From a checkpoint of a small sound classifier: muon at rate 0.0093.
Rows from block 2 of a small sound classifier, named by matrix and row number. Rows with one number belong to one channel. Each number is 500 + 25 x the weight over its row's rms, rounded and kept within 0 to 999. All counts start at 0. Numbers have three digits each.
Before each channel's rows are labels from the 100 clips, of 14976, where the channel reaches its highest value: "strongest on" is what is common among them. Only what is clearly more common there than usual is listed. The data: acted Russian speech (Dusha). In brackets: how many of the 100, against the usual share in percent.
# convs0: first 3x3 conv (model.blocks.2.convs.0.weight, 96x96x3x3, each kernel summed), inputs 0-95
# convs1: second 3x3 conv (model.blocks.2.convs.1.weight, 96x96x3x3, transposed, each kernel summed), outputs 0-95

strongest on: emotion: angry (53 vs 18.9)
convs0.25:480515462498467501492494477490492517521502494481460534515491482453465499537478488513502517532531530492528443481451496524485487507490480503475465499465489481495482471538487495525477497487483488490499483432478545482508470436490489497495521499510467529496537527528470538497447485491489506546
convs1.25:510503483472504494507516529533490489523507512534475466476495482507463510543525495507498482484501517458501536531538495509486504513478501478460471469499525489516548496481517501439492477513490486490508478489514506519465506498483494475520481491494517510493431570496509427542520484487571513504

strongest on: emotion: positive (44 vs 18.5)
convs0.49:504512528477485498523517478499497516474497475494538544467489469495498521484494500523521529503512505464483472495466510518475481481501467516525480472487451469498493512503498519450517515527454499561496476477520479508492497466502460506438498439517526475472547473493488482532498454477496456531
convs1.49:496512441502483475495475515510481450488511493448500514526509533466494482505510478481534510479542503539513467509518500485511524504506500492521515527531484552520519464461472493491523473493525504491513545522501514455522493546466462501548528533472440516530484472471520520475490491475484487494

strongest on: emotion: positive (46 vs 18.5)
convs0.83:433472456504484493510510492470507491466538493503521464477563487522501502502510509483479537493489479468497498526519506532473454520473506522482494498522494515506500515498520483451452480507497498512473455464461504513452501457517496445466514489515484507469506469534493518450479478525521478516
convs1.83:499479461481487501482497517446477497495511471486477500512464495471485485478519505525564516459518485504485517456468498514487539504500494519519541500478496517526516432489479450510497474457498536509472535542478480458458563517496481497502533534497481499501520500482515517497481489458524511507

strongest on: emotion: positive (62 vs 18.5)
convs0.85:550497492499489474498469479495485489484432454518462495505486497487491492497490492492481531495535469480519531519515478482482493461500488497470521511496510495483469485494499500461518484516447518540517487462479484465493546494459517431487520516455530518481490441499458493500446488517504515492
convs1.85:505523492485515497523487503501481512514439525507523492495508555526474516512514502552441489464479504487553510504492546516519476523507507500514523436522504483552538543515515474516500510475499494495463510512485532525514508516532486536521487532440521487476503513478525481506524515502520455525

strongest on: emotion: positive (56 vs 18.5)
convs0.15:449499491484491498510467528567505417493472507493510491530513499475535498504451517505505516506536474509500547498544477496468471499481471490522520558534487515518516486506453498477518498503517464483493489504476511494508485506457501505473500446503520491482524491474494530528505545518511465524
convs1.15:499487495463471528446531474441523468507519503495501578528471512511493543508527518520478516519494483490541524493456534490465477471481482498525499488484471495518495471514465480500480500480510486530486518496503451515542535534523509493453462499496525526492525478516487506512454511523476501485

strongest on: emotion: angry (42 vs 18.9)
convs0.80:471509498506510518540463484500487479492518521510528484479515492473508452452504481523460498510483485494510495476492485513487526479476488512509556492478519491471525492488496485577472441468501509498504524462526515481487498471472503453561496527496473483497517542494505429507461481490516474495
convs1.80:506496475533481467446553506508480491492487495534520500520493471491485523503549496485470487516477512478515516496485512504506492472482493466527461480477489449503542533490471539436498533509471507482496451461489481526521511502515546514485492469465537459510463510523502483537504492515518507454

strongest on: emotion: positive (38 vs 18.5)
convs0.82:502524516488506528486515482468505506487482457489493499451517492462511493499525452455538505488511494488467480481474525490472464505482504490545488482487463512503528453513478510516471526512545479489499471504511483500519497518485412497467531453471543497509512477538468486526473473482501539503
convs1.82:501510451502483486484470583504509463495487517448490503528531521461500496500479515479526474500513508532522497518494477481521522484501516530458488531496500527506451502453457500442508449514496485458546508524490529479502514531483522523518483504521472472541475505481484493508515498487491487539

strongest on: emotion: positive (44 vs 18.5)
convs0.43:511537471541502490492521476494476510498471462513454528546512529552493475470487478447502507497487510492500521444494487475463525486498473480500488473483490507528478508465552485482492479514496490538516513499491494490512553503478505511494527466523480534495473461481494503462478458510525520433
convs1.43:444521519428493510505515505487494511524421525498511479479527526545506512506466506540466486523493473504509462504516470482512510512478494523520488445485491497525515497488473453521475484481481500503450475495511509576474506488498493495519481516480512491505522508492532476465517484466507467511

strongest on: emotion: angry (65 vs 18.9)
convs0.94:484484492489507554511436489514474523496507497434515515502532507454514508507485482510510469522538522493484489496481513502493500487490516517464496496519477477485496525518520486548539471478510443492496511532513535474463513468419482455514489518515521504506514482474521497515480487476518449534
convs1.94:493509454486483493493532514531531451516484510552494459481490529465523499493490543465456484503497494510533542499490500505487484494494497453500467545509533486519524515533467530444488546520482489483519470502479490515539484498536522496492494475477529480510497477512474444499545502521480519463

strongest on: emotion: angry (39 vs 18.9)
convs0.54:502516520480487470481468468479498500510504501469445513463495519518500531499508492491533500518510489478488457493471520503521462462454526515489470496488448523491484503440469439574476534516505480491527517468531488478499533535509471500496539524494475516500532470501501543503480512507482506503
convs1.54:506507506499476519474497506553466499510479488500484468486509512505476512508493519456486505493506494508496491482536488511497492488518505481481494502501480503538496483494487561427494475504467514475545511496499472543463488490483480495501438457541498421500437547517509453533513509503505485504

strongest on: emotion: positive (70 vs 18.5)
convs0.28:538489571548479492516451500501479480455471517519473480481468502484537518481485512463487505526478514471510522447531477489487489478476482503479514530513484498476484511500520519510491464502546485496513520508470534467480497542445496479477496486527531536498471447486521520523481473481511478506
convs1.28:439494503477503502481527478466490487513483512518523467537485514550480495509523464513456492472564484510538514494476547523443461534489506502486509453480502510515474519452505505520485507479486530477492469499553515531521446510517497516505484500500465476498485515475510492475483518483517461500

strongest on: emotion: positive (66 vs 18.5)
convs0.23:515502487503467526518463520526531533498471444444492512472482481509503468460476457531546501478509499531490496488479527496495492527468521514539477548488509494489499475496466452474508475515525497512493506539469502533514515494500491478503477491514494506501490482474429463518477512462537477544
convs1.23:471467502476502522465498502527503458492480566487514501498510481459500509534480505471492494480516496512561501522457485505531483506511451472511498517571518507507494503535476532511552576474498503506525495504474498517541473531525492492505489498460521482501467528497484478485528517482518495523

strongest on: emotion: positive (43 vs 18.5); emotion: angry (40 vs 18.9)
convs0.7:503495435499470502563499492496464496497514486476476480476521508467548497527502497468537523520494503505451520501479492495453501530471505505532529519511473504475472496510537464515517503489569533492505552483515467500468474460521467494465465499529493496469490487491506460479519512503512468488
convs1.7:466504538476513528444498520486488475510509557509521484499482461557477520484491480493461497530508506509531508507505533529504477489508473459463494526537537485498491512486483527516533523513497469490510454497480537534511513530531559495492521486487509502501457502486479574495493510489493545495

strongest on: emotion: angry (45 vs 18.9)
convs0.78:495583482496543491527475476483518515502485542494472513516505492477526476481505486522487471513492525467533502513520474474465480509463499539489492453473489508478462497489489490498488500467505508497490447454525530452455484487493451517524492501522510544457497480504489502528463475471484512523
convs1.78:502488493485496496486563537511485464501495488511516443481504498508483481499496506419465489518462501476479524512508500479479495500510514493506454523500496491512521526503491549438509474504496554492501452467529492516529488493505532492486515468486503436517458521545498479544505489495491523482

strongest on: emotion: positive (47 vs 18.5)
convs0.17:472483567504513495490486506469478462520474512431453459537532522510490487477493500539443517489475503495529491520469472504480483485477494497510501474466494494492547515505487491529492512529492470500499520484510513452503490471538445530496513521498459528511525493481490452481524517513470527501
convs1.17:522527450514478511498494507525538500491473517448494530499496516445513516522483506468520524526508452523490475503513496482517499487508508512463489537514476513535477484486523510455478463512458541502522491538487496477476532563503546499516498494504470440495464523465484509520504510479501449484

strongest on: emotion: positive (67 vs 18.5)
convs0.70:527513513497496512489522470492503495477499442524471507499487475474493478516491470515515502510476497498454512445472470496496496461514498503504479573486480499454548507466470516467502494482546487530499465512467508457526493511475516495488469510521525523522541462535426481499508512528491513486
convs1.70:446534508470481515466506484492494514498446499492511497529540524488478496493503487515436504482531496509577480474503502528475522548482496502467549452498515462522504492492515496499479488488476503467478483468531470524502450511504485542488469491472478480479491540462526474494496518511513488492

strongest on: emotion: angry (39 vs 18.9)
convs0.77:498552520495501505530506484477488504490509521496452489513526533481482489475497532463498506497532488466501529511495501451495497482566490498474475523480479514462507498492516465509465417521500507470472494488493530445519505464486468466501498534458503507459499457495483509467523521460499512506
convs1.77:502510501548499504481521421525495475518487511522515508492466551531486535495511485504489497486518507504504485476513538527521476519487567449523528437545488463482494510499498491491509496515485508496544495531495504530527497504535515523512460506483476510509484554480517551507524524485532510517

strongest on: emotion: angry (43 vs 18.9)
convs0.95:535481477501507501508496511479528454455539508463480501524525488525497479469515472451490473489538505513517492510527487491525468463489454500517498499475504457471508489519542445501502522479491464517500501457477464505486456474532503488496506463457467490483560508518489526463480484513475466487
convs1.95:505526474518482514487545503494471492496504517535554510495494476471477505535547488482472514509472479476476507489524485520493499492468521474516502491462495476521506552486468501456495480486481533541503457489527499514510552503499552519477514474484545516491431513509520434532493502504519483485

strongest on: emotion: angry (60 vs 18.9)
convs0.56:449496529514500502546455480455470477504531510500452511484585510506501509497476502495533553519528489559505500503484497471502531503504488484464498477507528506524468507499510487500459537515480507480470497527468462527486498498499479532475531471495463462487485469519496469486505494512500487539
convs1.56:534507491478492454483541509455516496478472488532540472481511507511504511497484482487473464512482466468528527504470540447498477505513470484504516515484537500494502493479509490519478501488503447499482482491519544511506476527511545472459462501465532497481484444500458487457517501500466547468

strongest on: emotion: positive (42 vs 18.5)
convs0.76:484478480502484490486539511481479488551468491437485503483525488472528512532502459493518494470460496473487523508534507456480510471493472540498541518513521483538505487475468495487505510511494536513463536482471510488498514469455502525489489463492537472474546500523485495502559470494491445491
convs1.76:473535469536460502542469458485521466506492508485535508502531566455540509491499502480513493521548531495510479503553525504506463499516505471511525521504447505507480470470506522507512483467502458485506495470525486507460470504473463464517480524531509520528500483505530500509448512486514505511

strongest on: emotion: positive (43 vs 18.5)
convs0.47:512489500510484480469555507473486525501457489438497479542504521503456479427504488529490520494486545478516504504423532518478481493496489520534486502474469496506512496485505510493514491502495465538510498465533473507516496455469491520479531510480513516502499460502536444534477508493490479501
convs1.47:490471465494508504480472539536537502501489494456501562504483522497512485549457534503534476495522501529514455488532489464541489507489476512490462473534491484491526494476453472450512499478508475452494539517469513503504504518459474489498503490508473441480495529513494520492504533485528474509

strongest on: emotion: angry (49 vs 18.9)
convs0.24:500459550518502488501439492497500451490490487436467483532481547547486495483500477471495507480492447464505494504511553504445466465519475513473483477511496477499531466498489484485476478517511503498478480491504488485478481441540525498479476462495500487478483503476480527503516512526519481503
convs1.24:526509471497455486497535486429500481461505499556511541509515491479518507502516497525450474513459494502495498488516441513498465522481507483516516481486501494497501493514477467470530485507497544554500464476481489507489517530517489464478536525537503508487518500560493482553461508511474517494

strongest on: emotion: positive (50 vs 18.5)
convs0.29:521500466501485509502502463506494486487462502521489498464504489507478466461474466496521506483472518504503490551500478475434462507511477501525462502500489504491488449550503534438506504490533453498479522460488479517486503474523502499478467509549470471481470499554524491522520501499476457473
convs1.29:482452562445476531465463511492498515497518508477537516471509515506509489515494510504537503495525519524568496493461465508503472492490485486522534512507485514472526545518492501471543518498514495520499453487527511535523475516494477493484519472493510526485509556514461548525518513478491488545

strongest on: emotion: angry (57 vs 18.9)
convs0.68:491488490502504542485467484536536495502495484442483488505481497544513503520461472522492474489516479500508461475496552513468506468538507541453554541559522513490520514482476512513497508499449549520502519487518532504461485456505501540505498491494486482486462480480497501464522500480491471516
convs1.68:535501487506516508500539482445495485471482497521523505486514501456461517493538486506466512509470526491484501510538428478502470500466490472534483463474472485479485508511491495465521516511521525534475459471504469478511522538460535465476498504531482479503507502503503497566494523490477545464

strongest on: emotion: positive (47 vs 18.5)
convs0.37:489502558513472509505533482460507510514529498451499492511559498483508486525517489481552485509523475515508463500459494482515501476557511513436442488493479524502476460472495513452491510497510494477449505506475512507486499504481498525475515500493495502530416473512503509519509507496473483499
convs1.37:518496484461495507504482486491488531508472510487518501469465466501521506525479541516475508501540526479454487492522427529471515506484503468485535477493495461491460495467525496490512541509475450523485466466492490459526473500428468448505496507481485458477493488504474514500480519478490508512

strongest on: emotion: angry (39 vs 18.9)
convs0.16:496486488524469496493503482523489478422485497499526511507437483545503533501492499480519478480460473513473525513491496477472505563494478545523496544485495499446511532518510472479455507460476519477505564481475490524495476499522508479485499495498497515533488481494509477472503483448515508471
convs1.16:495468496511531508571486494472458477511504505471493516537524486493467490511501443547460513493533504510460464484499557512479463465504467488497494455493520476518486459561523517508473524487517541506520487505491487516509509477518493504517507509500475497509496485527512565513546507521513505519

strongest on: emotion: positive (82 vs 18.5)
convs0.71:499524490494504477477528491523479494476461474496500449509483501474515496485450548469498504505505462550472496511498497503468501490516502489480515549471485516530503438532510509487513503490517464499464487478470515500527521526469500471465470469552505462544479436476506481478518455490501478520
convs1.71:448480448473447514502498511480495449502474518525497512536540492516498527534485475577439492480530514517556518471471507504485477535492492551510501482510513492510481513475485469490516495475500504521498492478472463540506463531534486465472514519474513515495512505522514506501493483515504483490

strongest on: emotion: positive (47 vs 18.5)
convs0.41:488485480472481502504476503494503446501511503467483444490545482512532463497484492440525514508542461510524489475497522484501465511476476459491525475513508505505464482520491468480475490522514513474529459490496474480538503468498511475532527507492496452497528481492494536482530437459502451512
convs1.41:520516457515428487489543490496494502496497480547540560517482548492520520491523481512452476500477511488489528497481473523495470504471490474516520499464501510481530508509502490520538510502482559541511455450494505503497504553519485510484529503510506521495532494506525467552465506493499521496

strongest on: emotion: angry (39 vs 18.9)
convs0.72:514496490511502488532479512461461494495507470446462456491518477477522524488501504502504512492537529497506519479481522486456505487506479505519488462532458500519517523479481499550485472502507476491423520531569500480433497472482492501467510476526468508483490508506486472528463491474483501516
convs1.72:495511507510440522467492469493493485482511545517513473461501498506489500542491532526528482527506506519541473525485456539494521511523525495509515515541522497472482543514542494479517533504471484513515462471538510537499511521481522486449482538492533459492476556499488544513537474518510495509

strongest on: emotion: angry (43 vs 18.9)
convs0.58:499562504480480488476468471466494454481493471491444519469513489500521545486496506496495507523496465470524488521561483485494524512479504471495493518477502506507515481448507481489484474503463489532502560447527501507504506517500523512523486521438533509510506508498487439486496478527525461491
convs1.58:490511511524535554544513476498468480509491478486489484525486480515498467506453480519480507471556514501485490511482555499491447457521508477497481470493537493487518527553514494487476467506487498499531437510493473500498508492489520513492500521530505479496455492540484562510462514476480531529

strongest on: emotion: angry (56 vs 18.9)
convs0.34:482502512520533492496487502517496486468506485489485518498484508542513554510489472480490480477486492506475472492490504495421479464482484489510511468505476525480523522477550463485484529475493432515511573446525493485502454454491487517529517484542476537495480500513490469472489500498517497511
convs1.34:547503484501506486481481492546502478504460516482508484462511509506505503491432502538448484498466481493512505500498517519546449506514520491523515534507495497478464498548499535511510509502497483482487431518505536506508560537538529473481450490474505470520472487492505512478543491521493498467

strongest on: emotion: angry (46 vs 18.9); emotion: positive (43 vs 18.5)
convs0.33:467490504465518521524487493482446520475486450491501534458516489481524491497492450547464508513538526505437466484510528526512512491499466458476510480482449487501514487491503490468499497533515455508501474520469491466476496443500461491497477531495505514500509513487446504531486493486535491518
convs1.33:521505479519509485472503538536530485521490514520507490513535523484504513480516512452500501467495501514545521562465510512495494489516542502501434562523518452501511514514494534463549498515466498459525487476484521525507502494550545464481495489460492509480458496504502489486541488506491513485

strongest on: emotion: positive (45 vs 18.5)
convs0.18:493522486493473557514474515482496485538506499449488527502485493432480456519488488492495509508524511520466525472499515544514492533449476491511507511531498492518493509505525448470455497484461547506449470496492493490459491498473489544498501523506493484467484469465461508470462496502517528514
convs1.18:493492541486512476480513485481485528470493501528501480469497519539518512495572513464528457505535493485500527530464491520467506518508502487507541521529529532503495541458478517475545483516465469526499495472532530499520457537512485426495469525526535523520509495492496479490519504495478513513

strongest on: emotion: positive (75 vs 18.5)
convs0.46:545457482470488531478529514521475468447463482538491464490541519467527486455486485495490472481508474521514504531481484518456486482494477527517469572506481497512515550463492486494507500521468492495484475486482495508451502473495509483511467501532488467507473489523487456499476477526529510490
convs1.46:504499509501495469499465475466500503484499507503492515554489430457497497530491553526488511498485535485513486494526513493516521500490476494485494467494491497509508480433529496511458480471538479539503574518520480451517523496505466561490494519495504494510504499519559476517496526494498461493

strongest on: emotion: positive (46 vs 18.5)
convs0.39:526480482480500479557476470485463495518539496506503492513486486481467461483508521505488472518484505504460539521486511509505475552514460511459472508482477486546466484514546489464477459513498478491523482490449450484482483535532497481454460485514468463484478495505483461501507463485494494511
convs1.39:497492556456500483456511521473487506481484505522490491497477527539502513478526474460550495506546484506483521489494505493469503518468537487513536511507532549500509533457476476511505532526529523526456473478533529520489475508527487485512501526512516533544567533495482508473524526482478498493

strongest on: emotion: angry (50 vs 18.9)
convs0.86:502509451483499536469469519507518493510498513491485529576505529517456521477508473510492478521499502515482572473484512523475528480485520499532479490483509491488489512500477495460502495483524514498478613498503507512467467482516494517492529489521503461474487491460495482472494486478501475499
convs1.86:502463479493505502509483487475466489511491490515492471426496494494535481480453515520463508509496477489488465472497531504530437500493497482510531477499489496491501484546509521500477490506515462468517411498476507497512576526494524506486452498498505494502493490529490552479517492492513491459

strongest on: emotion: positive (54 vs 18.5)
convs0.65:535543544514503530550474488538488538528492468465504498501481496509471473449469476482493542500495503518495497497450509506499508528481461485463473506499456479468458498544515539475510487516484494502504481569503484493485506505472455538494482490492495493452480489512525534524481499479495471511
convs1.65:507516512485505472483520460481523523500499519495502479458489511523487519475491494488527451533485485477508531475499468507509531471445523460485473486492473521463497505445537482494529505502443452462513495474487496522517485505461518469480492520465515555538511507477509447505546498527489513487

strongest on: emotion: positive (75 vs 18.5)
convs0.0:547468518486506456473551499514475510526482479474481463452507525515488433488494469469507491510516486474504512515473534521456514457501499481493493514526496489516534523502455449502509473531499475514487457495483480431499451477473514504501484490481506514497479499482478478509485489533531526523
convs1.0:429503495472489490471483464491494521467476495482509546553501482470486520488535544507486549470521509515540446493556487532487509492468489513489522480482486468500464488458508475481490490501486472490505539477530534499517502511497451516502485528509464463479498511485532486506492544483495501478

strongest on: emotion: positive (52 vs 18.5)
convs0.75:457515486514491503521440489476516500511518507488484458494490489501496527463487480523524517511516503515481499508507478492446484503476517515514464512474504499494520498485489434475525497507499503523505554537463485537496450472477502484506491500491512462435504438516466489500473545553522462509
convs1.75:499482512506513545468479519524495484512488555525514505478537503495472472507477474484469483454518481486553519520471524521508467490501484460510507506535478467493495497522479533477534533476453447511523473495482523516498475518538539503496480459469509517505469475456478515489523490498493463553

strongest on: emotion: positive (59 vs 18.5)
convs0.44:493515430464478473445529501461460499507497472493554469487499496494533487507517509467534485526517524494476523468515508478509486544529537469454531489524483494499485494509494508454506482471528536524517514479510493483505481492481532488483538505515507491465507447501481474511470493469475464531
convs1.44:516478519494479529441476454496500516497501514503513476474497495489471479504484516516505471478528502511546507476453468557496478503467457448536490507544484474489505491526495517514558519484466474463493493493527494517496472543486503461480513522476488520507496511479490535494547447518512507542

strongest on: emotion: positive (49 vs 18.5); emotion: angry (40 vs 18.9)
convs0.52:465490487480492526502467520503530522511515472508511497509527525481503496504481498520507489520504467506503511469473481466508466472515467523515533533521477513513535488478482481592516463521489463477487471473521532503469491453518502469532525514483467466522499482458484458460534479479534479475
convs1.52:544488495501496474487543508495476478467503505527496476497476485489479495524529502514462485527468541464498479532516488484511512492475478486492481484497525464501532531506495488453534505497523531552479473478518454503484516526480533503485509496530506462496468528488514491601467521517503545484

strongest on: emotion: positive (42 vs 18.5); emotion: angry (41 vs 18.9)
convs0.20:508476477518474505512477471489497533501480498439530489499552499446509492490523532452500519503499502502499473497500530523495493485512499501505536519497471514461499497461550498530484471474505479496503473477494492456518535485473476450460534469481475556485476508465475519502443499474480532530
convs1.20:459548509496527503495483518502529465497489514550488493508469522530482498519512485510516528520503521502518494531527469507486572516493514515475493512536515500514492504507499483416528501502513460455488507534494516501451486506513504502486483544473490448492458544502474443517513520495495533514

strongest on: emotion: positive (54 vs 18.5)
convs0.79:530498520514462528469505519561489474476471456490474491531487506484549530467506501473537509484495465498528509480489488481475516542460493524497474518511517503508449501515499544483496464493493470485490546532458463465514495451495501532517482523501507458505500531491498490453475475492519494537
convs1.79:460498509488466458492498462469539481505516501505490509535478496484504471512488471487476478559497488512520500475512547468501462514490465506526486465516504526519548489522485488534502492464501505474540453472551489539519522513559489497529474500461476524501518511514527502545495509497515497448

strongest on: emotion: angry (43 vs 18.9)
convs0.63:497513503499510522494456498496460522487481438469524519513479513537525503474493491485512521517549486452464531480461513480488458498494489506538494487520484506518497498526523489484517494510502492547501528443511475494491484485501485462529474517473448481503456493458484459505551480523553474482
convs1.63:467494493487444564471481462481474493522504509474526507457524486494490503509489487479494466516501530543532474490454516571502493459487502480498475499534513456486513531561498497530496529528487486508523453495498506516503489526501516486504520487508497479530482519490479579505498493497522506513

strongest on: emotion: angry (51 vs 18.9)
convs0.64:475507510476489508474481490509464490497503503468502501533486482501500538500532525482505511533468511509574458457510500474456521488475473493466458503473475493516549508515499512549493523498506469446501532539535513438482464465494507496505512458507490530522514453481496518490489517486495499463
convs1.64:484492474528507468514523501501523466451528506552487498508517523455528517471485520518450492491458496466485520484533485453492486510482487457481535475513482498507469506471522496480494488502492528550473464490500458499511505529501518513456488477529494447485437506513494529537479523518472506479

strongest on: emotion: positive (48 vs 18.5)
convs0.61:463494484467472499450518483473487512436476485495531496447484495494511524478538455491529492561482495452504520484491475486544496541477505533498502535504508508516447515485511468450521524497501515477532462480492463517498500506515520519455476485526533482477511480497520523481488514506491468492
convs1.61:542472521548522511533520502516463464478522470521530521549499490524480493507466481485477487492489511561492480500463543536450494465494459483534518443499501512528506504545509523528485524474527503538477508482470467498521486484476464502472505499506452505483524500493479502497505455503491496492

strongest on: emotion: positive (41 vs 18.5)
convs0.14:525516512510469485500470527501532466472489465502485510480499520443553515501472501509490476466461486539544518493523490477505459479496488517512465541518458501496480485476466488466520457494493493470489462460444509485550467484504483429491501498513494516491516477472489484491466500511524511509
convs1.14:462490508474484540519506506486487487519491547517507489548496493522509495514516511540468493527529541527500491507499552543457530511493511511549528487541531525531497522503540505515475541491521514503462510504521439536472482499524459535490496533474506478537487527515510483518497556494506485491

strongest on: emotion: positive (43 vs 18.5)
convs0.51:528486501492484484492446471508483485448453480514473499421491516508513498520486496463522507496512457495525540521544492470516492516504514508453502520511506526488491506472471545466513540493471526480492473476454511545517505497456514488476476472497521525488462489491510484491462518466477502530
convs1.51:492488478521513530521520505514455499542507492512570523539489502528474510499516509487458502509478527542473506523484522520486512461549494484551532495504537501476516490502526474533527552509523454512483506505523462503504477489518450513529533521480526464476519491537486496478500470480502537478

strongest on: emotion: positive (76 vs 18.5)
convs0.3:521508486484526514522538483484486475475514471502540478502497527514529487539482511520443490537514534507471504497490476475470484504518510494500451540497473489466471519489488476460524425498493459512495453466531498454550491480526479492487459515513496462537481474480495470514515485508498514489
convs1.3:466511482477492528518524514482482503549474491481470503526529500488451502481515524523494505451527527502552502497508512538472525501490527489496544446496506500517511531524513482498443555509530493511475491502520501485492472530508534532548476489515458519458468516486495557527494498503500461507

strongest on: emotion: angry (40 vs 18.9)
convs0.9:471477537493517524471512527483479507492470512521502459510532470524532499495519525497485519498500486487476440466493510498521495478496461450434504499527487512473514516511534488582522502505510486506512469466503499517494475502534477520484523505477477532560521463459507477477525529464494502506
convs1.9:513492447515477476506488508491504502490479489476500510510514564487505520454526477477541507484490479510502500516475520527508523485498516513510485534512484515504505453487520492471498461496483588521477487528518503482445492564514515447487499528496468442472491462515497486484518502466474492501

strongest on: emotion: angry (40 vs 18.9)
convs0.84:483538515443521500523517517492479502439535447510509511515464485542485500473482518524540496508525528498466458512550464479519443508460509502517488495508446490473471535522469477489515494535508458476541497452494485503476509481523482474484480502473506509502472485489480496483516500494501484520
convs1.84:540492524511472519474495538482509490512480523458465501509503493478503512470514479480491519487525426506487533525468488524498535471496518532524449511513469508507539514511496490521496472499475512493507522515503509496526520490529543493493541525510478556502532466474488558502550444518482475476

strongest on: emotion: positive (41 vs 18.5)
convs0.50:488503514520517497484496488536509491483492506515485529509530485481473491522469496458484526474479445504493487485443537514492476461488442491456526496469514509496477494459519510473470492507474445520466477477509510456515533534509494477479478468559509482483557471514485483488491490472523538501
convs1.50:439459522465453522521520480486540514526505502484494462514480497572486514492516493511496496523527489504496537535498454494465503504496496533518487464501528474505522499464487437532482535476502560519443505494505471497488474482520503513519510502507478505491480490492497510548535496492505462485

strongest on: emotion: positive (60 vs 18.5)
convs0.31:489470505494483512483510477475506508460471526457490513503523514551494508455499531453516492521454499522496483497480484541468508466472520514462495478480490525549573523500498463498480511448491479485480539477500488501496473548497508492513457508507502523506514492506470500440516473477490503461
convs1.31:514497478494514477510491490481501519513488488514502504522497504523490486559506471531431527493502480508516506502540516478540459519476498493481503451463494526497491486519513504496441451499466526491484482507491502501464517528486520513504487433498473473477455518510520507538507511443559453503

strongest on: emotion: positive (57 vs 18.5)
convs0.30:514472549515489515507474474501496504554451509481539515515525517518516472522542502488505474517495465542557504452456558482488492461534492508450504505499491505521478506475501476492505508516466490471524469468493502487447492498529516528512471526502517477515447481493508476505504495460474499495
convs1.30:480488405494454474526521472469513493453480471477528518486501467450477516472487509516495472482493507483440452474495496516501499518502487484509487492465498463507482479459501478508532520497516514519479481504464516462520479531497498444498566518509481513506511495517498507518493505492514470488

strongest on: emotion: positive (44 vs 18.5)
convs0.48:592438542490492497457535500503480463513482477453459498487498510463497503491462488486543508489516452495492487517485494480480479481478470518433531485517500503528536503504439517496533505523491487502485517483495481490473501480489497485484503490500503452504495531504493509468491484475502506531
convs1.48:455488487484470490525442446480507516464501510509499523503504493519522501512523510463436554560541535517507485498523491487526517495495482508508505514505512496492494488530522503566464513502512501513499508480517490504478496515496426535527472486511523490489469465509515537522480511478503447494

strongest on: emotion: positive (92 vs 18.5)
convs0.53:524484520502495462517546480492493513495518476483518517503535488531487475463507521473543495495573509481497481508457476500484486472480503471449515479475507498477517531516515460476524493491502462506502503471492487453507480508481502523491480455461532494463459493481483462552472518460537469513
convs1.53:465521485479467516472493456466515506519502487506541530499505496485506526476522515529472528472525530497547467487534484532482493508475489523489508475514470481531504487437490485521517523523478437473513556494524537491522477522502447473497511532516486446471520499520502521511497533517475487523

strongest on: emotion: positive (42 vs 18.5)
convs0.6:444493498491508492541420480485505505524482496482467506489498525515450503501458502467539539487503497486525490499506486488466487513494483509483525513486461462533546506447513469492486516481485478495485476482482515453534491437463487518522518541516490518496531507525476503506544484504487472499
convs1.6:516534465485424503507528468494499491486491479551542553480508543471521533499535479481445468480482523491485473498502499517481470498510480458539499473512530540488499503520513510486546520516487516524499453511485536509496489551511516498480501508529516496479483506491508474504445534482501495511

strongest on: emotion: angry (44 vs 18.9)
convs0.5:460532517454480521488487529510496465509480516481494503499496494533519515474509513490494530479473494487497510465481489500524479490458496500534525520475483506491499463513531519600521457536507482509515516454500489478514484499500512518526507510538498443491540515498529460494532472456507481550
convs1.5:537475491508476484473504448542478497486510494511507475472527529484477502525509488475462474519466501486478499485519511482509451515488523487463477526470456465506482504499461506450509498483486539484479454493531468533507521501473474497478494459517542466481474535514515446521492466545528481497